A small self-supervised image encoder, trained from scratch.
Data: trained on photos of plants and fungi (iNaturalist), 90422 training examples, 5.5 epochs.
Rows from block 13 of a small self-supervised image encoder, named by matrix and row number. Rows with one number belong to one channel. Each number is 128 + 24 x the weight over its row's rms, rounded and kept within 0 to 255. All counts start at 0. Numbers have three digits each.
After each channel's rows are labels from the 100 images, of 14976, where the channel reaches its highest value: "patch colour" is the nearest of a few named colours to the mean colour under the peak. Only what is clearly more common there than usual is listed. The data: photos of plants and fungi (iNaturalist). In brackets: how many of the 100.
# convs1: grouped (26 groups) 3x3 conv (model.blocks.13.convs.1.weight, 208x8x3x3, standardized in use), inputs within the group 0-7, a 3x3 kernel for each
# convs2: expand pointwise conv (model.blocks.13.convs.2.weight, 208x208x1x1, standardized in use, transposed), outputs 0-103

convs1.89:104103104131110125161120146153134118142149146115124150124107131139127125145128122160151141136119140145118136052031089057093099181123131126121107115127160117127123156142149146117140136150145120121138118128137139118110
convs2.89:150118120133112130088090100146132124133207143181183088079122117160106106107126157143126145149108129146145062148110136125152150094102116133102114145084144169107137165101147118098148180125117141131102150116131103142125139120125125130113129145115106099166140112134145136123148122136156126133088128157117119127130136
patch colour: black (25)

convs1.21:121134131122105140114136118118140104100155105163080179109169118124153101163075137120159106143129107155108170120147110103125147102140131147087167115120160068174114144116142135111136144163125108148121124102157111143128
convs2.21:127125117178124125161149114099076084106115152100111169112139138108136168168136133146104160148141115129123080113126149082121184132118108108142099146107110117089115088101110140156116098140111158099148102109164111134115143144119072159084143120140095111128136161121122203125142103112115134159124141150133107133099095
patch colour: black (29)

convs1.64:133141131137125128121135115137149123124121130129138132125148130115121106127128122124133122117147135137135147135129121137130119140137145104090108184074174123092119114072107223151182121128120119100161138072159127082146
convs2.64:123142131156115192114159132087132129161142170135102127100123113067117162115112086133095116118118107107160131132144103152150151130132140155114143160145093135119119132100143138110123130184070138141150182111152120128104113119114135139130131160150124126103085098123133144144144153073113126131108136128147129119141110
patch colour: grey (88)

convs1.71:138130128129122129131141136135130151126099113136126116144124135110096140111083131135134135132124112137128132131128130122113108126129131096134087154167164131126099103105056168213185091117086118140124088142150142175143
convs2.71:070125153122120100081077087156122096128096119160151158090147178157142109184143154103111162130120137136114117118127122116147140176155116118155111116108156107122133121152163079144133150170125126141116105119120137156116138126125134112138111136116103122104133106133113139159120153076119121117121179117118080124087164
patch colour: grey (80)

convs1.22:132136103137115116159131135116101137146102135096176154134120114117127120149205175113130123130121120101147126127109139158131098109128130130136133094151169142089073118104131111162128139132133130117182088138138156086081
convs2.22:115170112070135116105139130108146141130086074103070145100150151125141082138162129104129130135159104124092126107109129112132159135116140154143175133133189127117157110089153143143187171192095136106136111152126103103136137153143120095161104126083129143156132097141154123123116098129127088135108116135117094160131154
patch colour: pink (28)

convs1.69:143133129121126124114112113105122122132138137119133107136139128137144129140129118137129128130128130113110115138128129129117133113096111083133136099065144153202169081124099165089105181178146088104102101110139176157166
convs2.69:177155108126124124155142112136106183077132168128125112140124129109097114127076109152135181113159138137120143120111108139135115123114143137107170115116142128140155108144128129113112130119132102136089097132163146098162126157143125118141102136145136144118134127131120132130108117169119117110142099108138103136102113
patch colour: grey (81)