{
  "dataset": "photos of plants and fungi (iNaturalist)",
  "train_examples": 90422,
  "method": "simsiam",
  "hidden_act": "relu",
  "kernel_size": 3,
  "widths": [64, 96, 144, 208],
  "projector_out": 128,
  "optimizer": "soap",
  "beta2": 0.999,
  "shampoo_beta": 0.999,
  "max_grad_norm": 3.0,
  "epochs": 5.5,
  "lr_schedule": "cosine"
}
Rows from block 5 of a small self-supervised image encoder, named by matrix and row number. Rows with one number belong to one channel. Each number is 50 + 15 x the weight over its row's rms, rounded and kept within 0 to 99. All counts start at 0.
Before each channel's rows are labels from the 100 images, of 14976, where the channel reaches its highest value: "colour at peak" is the nearest of a few named colours to the mean colour under the peak. Only what is clearly more common there than usual is listed. The data: photos of plants and fungi (iNaturalist).
# convs1: grouped (12 groups) 3x3 conv (model.blocks.5.convs.1.weight, 96x8x3x3, standardized in use), inputs within the group 0-7, a 3x3 kernel for each
# convs2: expand pointwise conv (model.blocks.5.convs.2.weight, 96x96x1x1, standardized in use, transposed), outputs 0-95

colour at peak: black
convs1.83:48 61 59 60 65 54 48 52 52 55 50 52 60 57 54 53 53 57 48 46 74 47 28 59 57 43 58 52 62 60 53 49 56 45 60 63 45 71 76 67 31 56 52 27 48 55 46 41 51 57 58 48 44 50 24 33 63 09 00 17 53 04 15 65 60 57 62 59 56 54 51 50
convs2.83:42 60 46 47 30 53 37 35 45 58 43 47 47 33 38 30 51 26 54 44 67 55 60 33 53 30 50 40 48 67 63 36 73 81 53 58 40 45 56 44 52 29 74 28 54 40 48 39 42 57 48 41 95 81 41 56 44 37 41 67 60 44 74 54 06 51 63 34 49 27 43 53 31 39 42 54 49 61 71 45 45 73 32 31 42 44 29 87 66 21 49 69 63 53 41 63

colour at peak: white; pink
convs1.7:66 45 54 45 47 74 45 82 53 59 47 53 54 49 43 51 39 46 60 40 41 45 36 43 44 29 58 28 35 53 74 88 77 21 09 10 56 48 59 49 55 60 48 54 64 60 52 44 60 64 67 55 50 47 33 32 35 75 78 61 54 48 61 47 51 63 45 69 45 40 25 35
convs2.7:41 36 56 26 95 33 33 29 33 49 40 59 54 65 48 49 51 88 49 28 47 49 72 61 34 28 54 57 41 70 51 49 37 60 27 61 62 61 47 36 44 53 57 52 52 60 31 39 75 71 75 38 55 50 80 78 46 24 51 57 53 45 43 51 68 34 47 29 47 61 45 43 45 52 65 58 50 51 27 49 08 42 60 71 55 67 45 44 54 75 43 34 48 45 64 72

colour at peak: pink; white
convs1.41:66 38 49 41 52 65 54 66 52 49 65 55 44 58 38 38 50 62 56 61 55 56 37 41 43 57 64 59 57 50 37 54 49 53 50 49 42 48 75 52 57 61 27 59 47 48 56 46 56 48 67 37 40 43 45 45 54 31 48 52 57 48 51 62 00 03 47 80 78 86 12 24
convs2.41:33 49 47 35 64 44 39 16 51 42 33 63 39 40 45 51 42 73 53 43 62 54 59 40 58 27 30 40 38 60 31 54 28 55 70 38 44 62 68 56 53 54 78 43 45 51 70 62 55 66 65 55 54 24 45 36 45 28 75 62 32 59 72 59 40 53 57 41 67 26 60 42 67 56 51 36 46 46 68 54 56 31 55 61 39 83 61 43 52 63 00 12 50 65 62 39

colour at peak: pink
convs1.86:70 33 52 55 47 52 55 62 31 78 59 61 65 66 47 58 61 17 21 49 62 49 94 47 28 28 43 70 57 39 54 58 50 39 53 58 40 26 45 30 72 46 62 47 36 49 46 51 72 58 30 40 43 63 27 43 10 62 78 69 47 59 45 41 59 34 51 37 58 52 51 51
convs2.86:44 38 54 26 37 38 70 78 31 57 60 24 47 55 44 58 32 59 54 48 64 55 44 67 49 32 51 70 66 67 44 51 25 52 64 29 48 46 42 47 43 38 61 48 58 47 49 51 58 34 36 41 43 67 36 35 38 44 73 40 37 34 75 36 79 22 54 46 56 58 52 60 37 58 40 62 64 58 10 36 51 55 29 69 51 28 23 41 48 56 75 47 74 19 32 13

colour at peak: white; pink
convs1.34:47 52 43 50 69 50 47 47 45 48 47 46 43 19 57 56 62 76 42 61 60 54 41 57 48 37 39 54 46 49 54 50 53 44 48 42 61 68 69 77 00 52 59 38 61 47 48 46 49 58 47 50 54 48 51 48 49 50 64 57 52 47 46 46 45 50 49 85 59 40 44 51
convs2.34:52 48 53 70 38 40 54 38 60 17 38 47 62 57 50 50 47 54 46 49 39 47 57 51 22 51 72 36 32 63 81 57 53 53 32 34 50 50 44 54 69 47 21 57 61 44 65 53 59 24 38 50 48 50 56 51 38 77 46 21 63 53 44 36 39 38 60 72 01 19 49 58 65 60 65 39 11 40 25 68 48 56 43 55 58 66 57 03 53 66 49 54 47 61 47 46

colour at peak: white; pink
convs1.6:67 22 49 42 47 53 46 66 58 59 56 57 55 46 58 33 36 31 53 58 51 58 64 55 42 46 56 52 43 30 63 94 72 10 00 32 56 47 45 52 56 47 51 71 63 65 61 64 62 40 39 56 51 53 35 33 33 56 53 48 47 42 43 52 47 47 44 87 60 37 35 52
convs2.6:54 17 30 08 73 57 35 35 41 74 38 55 40 56 43 22 28 65 41 12 36 41 47 45 45 54 68 45 26 55 24 44 62 68 41 52 60 43 57 46 30 59 80 45 47 47 44 44 68 57 41 68 53 54 40 72 47 54 66 51 74 47 82 65 85 56 49 75 56 53 49 45 35 41 43 64 61 67 46 48 15 61 57 64 45 56 47 63 38 51 43 44 36 67 37 53

colour at peak: white; pink
convs1.71:25 50 94 37 31 82 43 45 72 61 49 57 46 45 57 48 43 44 18 64 42 76 31 61 57 48 82 40 49 57 64 41 50 52 35 67 60 16 47 46 52 47 44 47 51 64 47 37 44 61 56 49 57 34 34 60 44 44 57 23 42 48 27 45 41 59 45 46 55 42 80 89
convs2.71:64 56 40 44 43 78 55 30 56 45 37 54 66 61 55 77 45 55 50 55 60 50 99 64 81 55 46 58 41 64 55 41 52 44 58 44 57 38 55 70 64 62 44 69 56 67 71 49 54 69 67 53 65 39 49 56 60 23 50 22 59 65 79 57 29 41 49 38 31 54 43 55 31 66 62 79 39 27 37 50 68 63 61 30 30 62 66 46 41 63 60 21 36 62 69 59

colour at peak: white; pink
convs1.33:59 62 51 53 61 41 47 53 48 27 42 89 42 12 95 34 37 71 73 66 57 62 40 64 35 36 55 40 43 48 44 43 61 42 47 72 13 40 52 47 19 58 27 32 83 51 45 46 55 65 44 61 49 39 56 60 42 57 60 37 54 54 41 49 44 33 49 52 42 55 71 52
convs2.33:78 56 57 33 55 33 49 38 53 63 10 45 38 64 40 57 54 28 48 41 28 50 26 47 76 42 43 32 51 53 75 52 59 84 47 77 47 26 50 47 63 62 48 58 77 52 64 55 27 60 41 74 87 60 39 50 68 61 47 40 56 35 49 51 46 65 70 53 49 48 47 33 57 23 36 31 56 11 84 44 62 45 53 47 37 61 45 31 59 41 55 62 65 62 56 57

colour at peak: white; pink
convs1.22:59 47 47 54 49 38 39 45 57 47 61 52 45 05 97 49 22 63 55 41 47 65 45 53 47 55 57 55 45 56 48 65 40 56 51 46 74 35 46 28 99 36 49 41 54 33 72 39 54 00 86 49 44 44 54 53 56 52 54 59 46 44 51 53 45 50 52 49 49 57 50 45
convs2.22:49 39 48 78 22 70 50 51 48 17 42 55 53 52 54 67 54 76 52 54 61 53 25 38 46 49 42 67 31 57 66 56 50 30 54 46 64 42 47 60 69 55 27 58 45 62 55 48 56 47 72 53 59 42 89 47 54 28 57 87 46 56 36 35 57 33 67 83 53 48 43 61 83 50 64 84 60 39 73 53 28 69 59 73 56 64 47 12 55 60 58 63 58 41 55 62

colour at peak: pink; white
convs1.21:39 63 62 48 15 62 53 58 60 66 99 65 21 10 31 58 49 42 57 28 31 42 54 46 44 49 52 41 36 40 49 62 41 38 45 43 42 67 84 40 52 67 53 52 36 54 92 60 52 35 31 65 34 31 55 49 46 39 67 42 45 56 48 40 40 54 49 54 58 38 44 47
convs2.21:30 42 61 39 21 47 47 59 55 46 48 61 60 50 39 41 39 54 41 38 66 41 67 42 41 56 46 35 40 48 59 53 68 62 61 63 39 53 35 41 46 34 28 37 81 43 50 29 51 72 31 56 58 65 53 57 35 48 35 16 53 31 72 52 29 30 16 37 50 37 48 53 37 31 29 90 38 62 57 55 24 48 47 56 44 23 76 53 21 32 44 63 29 39 81 34

colour at peak: black
convs1.79:53 46 53 52 54 54 48 44 55 46 48 47 57 57 58 54 56 59 46 44 49 63 52 62 50 50 62 32 22 29 56 09 75 75 53 70 56 46 49 71 26 57 51 68 48 35 21 30 28 29 56 82 72 69 38 24 47 61 10 81 48 74 40 56 61 57 49 61 47 49 45 56
convs2.79:60 57 63 48 82 50 35 39 42 63 00 66 42 79 45 59 53 42 49 35 24 49 65 63 71 34 37 35 43 62 62 51 60 60 22 74 45 41 47 63 24 62 78 61 24 56 51 69 53 56 65 47 49 87 34 52 46 71 48 58 59 22 41 56 37 56 69 64 31 51 53 58 40 43 33 26 55 50 55 66 70 33 51 44 40 54 45 48 46 53 50 80 58 41 32 41

colour at peak: white; pink
convs1.89:46 54 46 45 49 53 44 46 37 49 31 42 48 52 46 36 40 43 81 83 47 41 40 29 76 87 41 52 50 46 47 53 50 50 35 39 55 25 62 30 58 33 24 25 38 44 44 56 48 40 34 47 50 46 81 99 45 54 39 52 85 80 45 62 53 60 43 36 57 58 49 49
convs2.89:41 65 54 51 36 58 50 51 55 47 40 62 40 42 39 40 48 56 36 38 74 38 67 82 56 47 69 40 64 63 66 65 47 50 40 55 68 29 47 38 43 67 33 31 75 52 22 38 67 56 25 50 44 37 14 29 55 61 48 35 18 55 52 52 50 74 60 31 44 57 57 62 48 56 55 36 40 30 35 55 63 52 21 61 76 32 41 30 16 22 47 79 26 40 42 37

colour at peak: black
convs1.53:38 49 62 46 52 43 47 34 45 66 81 61 52 58 49 58 05 48 51 56 48 47 51 52 49 56 34 73 78 23 44 48 39 46 27 65 70 31 53 79 59 58 55 52 56 61 99 48 41 26 32 40 20 62 36 53 49 41 41 55 36 43 36 42 65 53 65 31 62 57 34 50
convs2.53:52 37 21 44 53 41 41 53 31 52 60 54 41 43 46 27 35 44 51 53 41 51 36 72 44 56 21 12 70 60 59 79 71 45 71 52 41 58 17 44 64 46 27 59 69 25 52 69 68 49 62 64 62 28 37 77 72 34 35 53 27 41 60 62 53 58 54 55 43 33 60 61 59 35 57 61 57 59 52 33 67 73 26 36 31 39 50 60 63 38 43 20 32 55 73 38

colour at peak: pink
convs1.58:42 50 61 60 59 44 53 45 50 57 47 45 13 74 50 61 40 62 23 73 50 99 36 19 22 39 50 53 43 45 27 61 60 67 53 44 54 55 53 55 51 51 56 49 55 34 66 54 96 22 33 23 60 53 57 48 52 42 61 55 58 50 60 60 45 30 45 62 55 64 51 42
convs2.58:64 42 29 79 46 61 54 64 59 58 49 56 56 52 62 66 65 61 55 67 62 55 52 26 34 42 38 58 51 36 51 18 36 33 28 44 54 68 64 67 62 55 29 71 63 50 84 56 73 46 52 55 46 35 44 56 67 37 48 48 34 68 46 47 66 28 44 68 64 44 42 47 48 52 69 58 00 71 25 45 37 55 70 61 86 41 71 43 56 61 48 51 56 51 66 52

colour at peak: black
convs1.55:70 45 78 35 53 34 47 56 53 24 67 62 54 30 61 41 49 58 53 57 41 50 53 38 56 46 51 09 40 75 48 66 26 51 53 40 50 40 39 46 48 49 62 55 62 42 99 11 44 41 76 33 39 42 55 52 52 52 45 68 52 33 55 22 48 61 48 46 59 45 42 58
convs2.55:37 47 60 73 43 26 55 65 26 74 62 67 46 35 43 17 42 39 52 64 35 52 23 75 35 50 47 21 56 45 30 75 40 68 64 28 48 34 43 50 68 48 52 48 67 50 41 30 47 33 40 63 51 58 58 78 38 61 74 59 71 42 46 47 39 56 55 89 70 52 65 54 63 49 59 58 59 65 32 68 53 34 56 79 38 52 32 62 52 37 81 53 29 66 43 67

colour at peak: pink; white
convs1.20:58 51 16 68 68 46 64 21 63 34 31 23 52 38 86 47 69 07 55 57 48 39 37 56 61 54 50 42 43 69 47 66 47 35 71 72 63 26 34 55 90 47 49 47 63 42 48 33 59 49 32 40 82 37 62 39 46 43 51 47 55 54 45 55 54 44 48 58 56 46 65 50
convs2.20:75 72 39 15 60 99 63 79 38 83 50 37 53 40 30 56 46 54 53 39 42 53 53 43 45 49 56 36 37 61 29 16 39 40 52 55 57 45 41 62 61 49 61 35 55 36 39 27 30 54 57 53 47 75 40 24 30 35 62 56 63 63 41 55 45 47 73 34 47 63 60 29 24 56 64 50 26 52 41 51 48 64 71 74 24 50 30 49 65 51 50 47 43 62 56 61

colour at peak: pink
convs1.77:37 50 56 45 47 56 66 42 52 60 57 52 37 58 65 64 52 43 55 38 57 57 41 60 38 52 59 32 44 38 80 73 25 57 34 60 32 48 45 90 57 59 43 44 82 45 39 28 83 25 54 13 24 59 49 70 35 60 77 59 25 58 27 52 54 55 31 58 50 47 58 49
convs2.77:59 79 55 33 64 54 62 73 87 34 76 35 57 49 36 51 54 59 51 57 72 51 53 56 62 54 60 74 81 64 23 52 44 35 53 68 37 62 40 38 71 52 54 60 24 44 59 45 39 60 54 34 43 47 83 34 62 64 56 55 38 41 47 37 80 60 62 71 54 99 60 42 57 54 45 74 40 60 70 40 47 48 51 33 60 66 61 61 57 51 64 49 60 55 66 35

colour at peak: white
convs1.72:62 61 59 48 51 58 47 58 52 49 55 63 51 61 58 60 57 53 49 48 54 59 49 60 44 51 54 73 12 24 83 25 25 25 92 69 53 46 44 83 49 28 51 40 51 48 17 51 39 29 29 51 23 33 66 47 46 69 36 27 45 38 76 50 54 55 49 52 51 53 56 52
convs2.72:49 39 66 46 54 65 24 33 51 87 30 75 41 57 27 38 58 40 48 50 50 49 82 57 55 76 33 29 51 56 39 59 64 84 44 47 40 76 62 34 62 38 56 43 63 32 26 34 27 69 70 37 47 43 56 52 70 29 61 64 54 53 34 61 60 55 52 31 51 27 62 51 33 46 42 60 46 69 75 54 28 36 80 36 47 43 52 66 46 81 32 53 55 71 57 53

colour at peak: brown
convs1.66:44 42 73 49 45 48 36 34 52 45 70 57 54 44 46 58 50 47 35 94 51 45 00 35 41 75 46 45 45 49 56 51 56 45 50 49 52 51 53 52 59 62 56 45 52 46 45 48 48 60 55 49 52 53 45 45 46 44 47 25 51 54 54 32 99 82 63 18 25 68 46 63
convs2.66:56 44 73 54 70 40 47 46 57 61 53 77 48 50 55 42 56 62 44 54 72 45 47 46 47 72 38 31 48 17 74 45 62 55 54 35 46 42 37 30 55 33 05 58 60 49 27 63 74 30 19 54 37 49 49 38 62 30 57 79 54 72 35 63 47 51 44 48 46 68 54 67 15 29 46 50 65 60 34 70 43 86 78 52 47 41 46 48 62 55 64 80 61 34 50 57

colour at peak: black
convs1.14:60 56 41 42 40 54 53 40 60 26 28 28 75 60 72 38 44 52 41 46 65 61 47 37 47 60 57 63 78 62 04 24 71 48 42 19 61 44 63 51 40 54 48 47 58 31 53 69 20 37 60 52 87 44 36 43 23 68 37 71 61 57 68 53 38 49 51 51 47 51 55 56
convs2.14:32 69 51 48 49 47 50 67 62 59 63 59 45 48 52 54 53 42 55 51 43 56 44 32 45 18 37 42 25 27 26 56 71 48 57 42 51 64 47 57 27 35 60 54 37 49 32 78 46 43 38 33 55 12 46 53 39 55 20 42 63 40 50 35 08 40 45 58 65 43 47 28 53 64 68 41 37 53 60 60 61 67 56 62 41 89 05 63 54 37 42 67 41 64 32 77

colour at peak: pink; white
convs1.93:43 59 52 37 52 46 45 47 50 35 44 71 63 28 58 60 35 52 57 97 81 32 40 24 43 36 59 37 40 37 49 49 49 65 57 57 75 39 44 36 58 52 46 49 31 57 55 47 51 47 50 31 52 35 64 99 80 37 37 33 35 28 61 52 70 54 53 37 48 46 31 47
convs2.93:46 58 54 38 28 64 64 67 43 33 53 31 83 51 41 29 42 55 20 44 35 21 45 76 15 59 67 55 35 72 66 75 67 64 78 54 49 51 53 41 48 50 78 37 82 46 58 38 29 62 48 37 47 40 59 78 35 38 67 59 44 29 43 65 40 59 33 24 38 36 51 52 62 50 44 61 73 24 55 41 57 42 50 40 58 60 36 33 37 42 38 65 36 31 58 52

colour at peak: pink
convs1.43:41 57 39 46 75 39 35 55 39 48 42 43 38 62 52 44 45 41 46 23 43 48 69 62 41 37 35 48 51 38 40 43 33 55 44 53 55 41 50 51 77 47 61 49 45 50 60 66 52 62 41 51 54 51 57 46 57 55 41 49 53 48 39 77 99 53 88 01 59 25 43 84
convs2.43:71 73 28 45 65 51 60 58 57 60 60 39 35 57 54 41 45 18 40 62 35 40 84 23 62 55 54 76 48 33 27 76 47 38 52 55 55 83 51 45 46 58 28 39 63 61 15 57 38 12 54 50 46 52 38 32 30 45 54 50 57 36 63 64 45 46 32 54 68 80 57 59 33 35 55 41 47 58 75 25 36 63 26 51 64 58 46 53 67 38 38 51 47 45 34 76

colour at peak: black
convs1.51:55 34 63 61 53 45 72 53 51 31 63 76 49 53 61 55 33 34 42 50 49 54 42 39 54 51 52 48 62 80 17 33 47 43 65 65 60 57 41 57 50 58 60 17 45 63 75 86 24 12 57 36 35 40 67 39 75 33 64 64 27 36 36 55 48 67 48 55 52 41 31 43
convs2.51:45 17 39 62 51 28 43 51 22 27 39 33 41 52 29 42 36 55 46 35 83 46 51 59 27 55 49 51 36 59 58 31 68 62 67 51 39 66 58 68 37 44 68 61 71 39 38 59 48 63 53 39 63 56 48 91 68 13 51 53 55 59 45 52 55 75 49 64 36 51 58 48 68 58 58 71 64 55 70 57 31 43 07 55 36 62 70 47 61 44 47 75 71 32 39 49

colour at peak: white; pink
convs1.39:50 41 50 46 70 75 30 47 34 89 01 20 52 31 39 55 42 62 54 52 66 35 53 70 58 42 44 76 41 60 46 47 47 52 53 56 74 00 46 48 25 38 64 35 61 53 59 58 46 52 52 40 47 39 51 48 49 56 58 68 41 58 65 36 55 42 59 63 59 38 55 60
convs2.39:40 67 48 29 81 47 53 46 60 38 40 60 34 51 41 38 41 73 46 39 39 46 43 56 63 94 43 54 24 62 65 56 76 64 36 61 51 42 45 39 60 51 54 52 37 28 57 22 16 44 35 70 51 69 24 67 50 22 34 42 26 59 78 45 53 75 44 35 33 19 62 45 46 44 64 74 28 53 65 35 54 40 78 52 64 60 42 52 53 48 50 47 54 53 27 48

colour at peak: white; pink
convs1.0:43 53 45 44 69 39 38 49 30 31 51 36 45 55 44 53 82 43 53 47 48 53 52 57 60 43 56 29 86 20 36 83 50 55 77 36 40 55 58 54 55 54 37 66 53 59 42 47 46 63 42 45 47 61 17 65 41 46 84 46 00 78 52 48 66 32 49 47 43 59 50 51
convs2.0:40 73 30 41 37 53 54 59 50 18 72 45 56 61 40 63 52 42 53 61 46 52 31 60 24 47 62 38 50 35 54 39 34 49 67 42 61 43 51 28 54 56 57 36 22 44 78 60 56 69 54 45 62 43 49 29 42 63 51 34 31 54 18 35 54 38 62 47 41 56 46 67 17 25 27 28 26 34 48 43 81 50 48 52 76 33 58 43 10 45 52 47 18 42 38 27

colour at peak: black
convs1.10:43 44 46 49 54 69 45 56 45 42 40 48 61 56 66 49 54 61 55 76 28 65 48 33 57 58 50 70 55 07 41 40 24 58 43 45 55 56 42 48 58 51 33 33 52 70 33 26 46 08 54 24 77 81 30 41 75 28 66 82 61 65 52 53 58 58 58 49 49 46 39 45
convs2.10:67 65 53 52 64 70 64 56 74 44 53 33 68 51 55 50 38 35 54 53 44 54 67 29 52 82 50 63 54 32 41 49 55 73 62 61 44 55 36 28 59 36 65 29 28 24 35 48 27 63 65 42 78 28 18 33 35 99 38 44 57 58 69 37 38 45 59 30 51 36 51 59 51 49 39 54 42 68 40 55 56 38 28 44 55 48 21 68 55 37 34 28 42 43 53 63

colour at peak: white; pink
convs1.31:56 47 68 62 52 49 31 45 34 44 41 71 52 55 46 23 51 46 52 45 48 47 41 60 65 45 65 46 41 76 39 47 47 50 46 51 67 39 61 68 17 55 87 68 29 30 53 42 49 27 91 55 33 39 34 65 68 24 55 55 47 83 24 38 63 44 49 27 55 60 30 66
convs2.31:36 42 83 80 63 59 51 30 71 52 55 75 49 75 39 65 53 62 56 31 69 57 43 60 44 46 56 62 44 48 48 63 51 45 44 67 46 58 52 50 53 51 46 60 74 40 53 49 59 67 33 45 42 41 45 32 73 70 44 64 44 63 61 66 10 40 43 18 56 63 55 41 36 51 65 30 45 43 62 44 56 83 44 70 59 64 65 79 41 63 65 56 51 74 00 36

colour at peak: white
convs1.70:04 00 49 70 44 56 55 85 59 61 65 75 63 57 22 40 50 43 48 59 57 43 28 35 68 52 67 48 39 53 42 43 51 43 54 45 47 48 43 54 36 74 36 48 49 59 52 44 52 46 64 52 56 27 56 61 38 43 58 50 62 24 29 30 50 60 50 41 55 67 44 81
convs2.70:53 68 42 63 83 55 45 21 73 26 39 58 35 58 40 65 58 22 46 50 55 46 59 75 70 46 57 46 63 58 15 18 25 48 45 47 53 51 52 52 41 53 49 44 40 25 52 26 36 37 52 50 62 69 65 38 60 78 60 51 49 74 42 53 68 64 56 18 33 43 41 46 66 57 56 23 39 37 67 51 74 43 68 66 73 52 81 56 44 32 63 58 53 72 53 42

colour at peak: pink
convs1.82:53 64 60 49 60 50 51 44 43 43 45 61 54 63 56 69 48 34 53 28 60 22 68 32 54 43 42 54 28 50 53 44 50 46 43 40 63 30 23 53 67 56 40 88 66 57 57 50 57 56 45 56 61 47 13 05 82 61 84 59 14 26 44 58 52 59 62 42 50 54 52 52
convs2.82:37 56 49 36 64 42 59 77 40 42 59 54 54 24 53 39 59 32 53 55 50 54 72 32 54 34 43 38 74 32 22 35 28 35 42 43 43 64 47 53 50 33 43 64 23 43 57 51 55 34 20 66 21 45 55 23 32 51 48 47 79 37 47 47 52 72 44 45 72 47 56 56 29 60 52 16 11 49 53 34 45 28 59 65 68 50 74 33 53 67 41 40 55 70 73 29

colour at peak: pink; white
convs1.35:57 49 43 43 51 55 50 54 45 34 44 46 66 46 53 41 49 58 50 59 49 60 47 38 58 42 37 49 36 74 61 47 38 46 67 43 43 34 80 99 11 29 08 81 48 49 49 55 41 58 47 49 53 51 52 51 51 47 45 58 62 45 48 55 56 46 27 62 57 66 38 48
convs2.35:57 26 43 66 55 48 59 75 41 51 65 33 66 58 56 80 60 59 52 73 57 53 27 35 80 45 44 80 60 60 56 32 44 56 54 60 60 46 61 53 53 68 22 52 71 65 58 46 65 71 28 60 25 39 76 55 46 57 63 51 57 54 34 56 40 70 46 89 28 91 61 47 55 61 44 37 67 47 46 75 36 39 60 57 62 53 75 40 25 33 54 73 55 49 56 42

colour at peak: black
convs1.75:54 60 59 48 59 61 47 54 57 65 63 53 52 50 43 49 54 57 48 53 56 57 59 47 56 46 46 72 44 74 76 31 20 85 00 42 61 15 69 59 20 56 63 41 34 39 26 34 41 31 38 30 25 49 77 28 61 61 35 52 45 36 39 46 54 53 52 61 57 56 59 56
convs2.75:49 71 28 37 25 50 46 48 52 59 43 44 49 48 54 41 42 38 47 51 59 48 48 45 62 00 44 18 51 60 22 50 80 64 81 84 24 69 54 37 48 46 55 25 40 54 30 58 20 70 58 63 57 46 31 32 42 40 52 58 62 54 54 67 29 42 60 33 73 56 63 51 49 29 57 64 62 42 50 33 58 67 14 37 46 70 64 30 57 51 55 48 44 46 50 51

colour at peak: white; pink
convs1.57:44 72 48 51 33 50 58 51 49 56 49 60 68 31 77 31 80 90 61 30 32 55 31 21 49 22 68 62 48 42 54 80 37 67 43 53 47 43 48 33 58 49 58 56 39 44 41 42 49 49 23 24 42 64 38 63 72 61 62 62 64 22 51 59 76 55 50 63 26 53 55 46
convs2.57:57 49 52 49 52 37 61 67 45 68 54 33 39 37 31 28 56 72 54 60 37 55 78 76 48 68 62 49 38 45 66 47 56 34 57 37 54 37 17 55 31 33 77 29 67 52 35 48 30 47 43 46 74 33 35 67 57 50 42 49 44 20 39 47 41 70 47 64 71 50 58 23 16 52 60 61 59 44 64 49 76 24 54 16 53 46 62 59 40 67 41 13 37 54 29 55

colour at peak: pink
convs1.17:54 43 51 40 53 59 48 64 72 70 26 47 32 17 91 42 73 24 49 58 49 49 60 47 56 43 43 39 60 49 54 66 36 50 45 58 35 42 56 69 60 48 51 32 68 83 27 47 37 29 84 53 87 03 56 48 47 54 49 52 48 57 48 46 55 60 52 50 51 51 37 55
convs2.17:47 48 60 61 32 25 51 69 66 49 46 59 51 45 64 52 56 51 51 61 61 51 22 37 43 59 51 50 51 60 70 42 40 37 78 19 57 39 63 67 67 80 29 58 63 67 75 46 80 82 70 47 24 32 50 40 57 49 50 50 76 89 55 49 51 53 69 54 37 72 37 65 56 71 62 71 51 53 36 63 50 45 61 64 81 58 54 24 30 37 62 44 45 36 42 32

colour at peak: black
convs1.73:55 59 56 61 58 58 56 57 56 72 65 69 56 50 56 57 60 63 58 58 49 57 54 52 52 53 59 65 65 81 17 24 65 33 15 60 40 54 77 44 35 70 59 36 50 47 24 57 20 21 29 38 31 33 26 56 64 31 43 69 24 40 59 56 50 52 66 62 52 61 60 67
convs2.73:30 76 34 38 48 78 40 56 53 62 75 53 57 17 51 40 44 44 51 38 25 52 58 52 61 65 32 34 59 59 58 45 74 54 54 69 31 41 69 64 45 47 44 58 54 28 47 71 30 61 55 53 99 33 47 64 45 34 52 28 55 36 50 49 36 55 52 38 46 53 47 63 44 24 27 41 75 52 81 49 55 31 40 45 24 35 60 71 67 52 47 32 68 36 37 64

colour at peak: white; pink
convs1.24:42 43 54 63 58 52 46 54 70 37 58 63 57 45 38 30 41 48 31 40 90 53 26 47 37 46 68 30 54 66 54 52 62 34 53 53 39 18 26 39 42 57 72 96 49 29 19 36 63 48 66 58 53 56 85 64 28 46 51 49 66 48 52 57 40 47 59 56 49 36 54 74
convs2.24:36 62 73 52 76 88 46 57 45 37 42 56 74 71 59 51 66 71 56 39 45 56 45 57 55 58 57 26 50 52 73 58 43 54 31 45 51 57 50 48 40 40 71 56 62 53 41 57 33 34 53 39 74 50 35 57 10 39 42 70 55 23 49 35 12 62 55 22 59 70 68 61 66 61 62 38 26 51 54 36 50 84 40 67 43 59 45 52 40 65 49 30 49 49 87 52

colour at peak: white; pink
convs1.16:34 72 34 51 28 62 59 59 56 43 94 59 52 05 95 58 35 35 66 40 48 47 61 43 37 54 47 38 46 52 48 81 41 59 40 41 34 47 41 47 63 51 63 80 80 30 66 55 42 25 72 44 52 35 54 32 46 50 66 50 43 50 53 43 48 48 43 56 53 55 59 52
convs2.16:60 34 18 59 60 23 48 29 58 35 51 39 42 17 29 46 36 68 54 48 60 54 72 53 46 60 63 58 37 66 88 55 60 40 27 59 58 33 57 40 43 57 54 38 63 61 64 35 38 32 47 63 55 39 43 45 64 76 55 67 37 44 47 61 40 59 27 19 73 68 57 28 41 51 42 57 52 67 70 36 36 40 73 21 20 37 35 31 56 43 84 52 47 48 53 45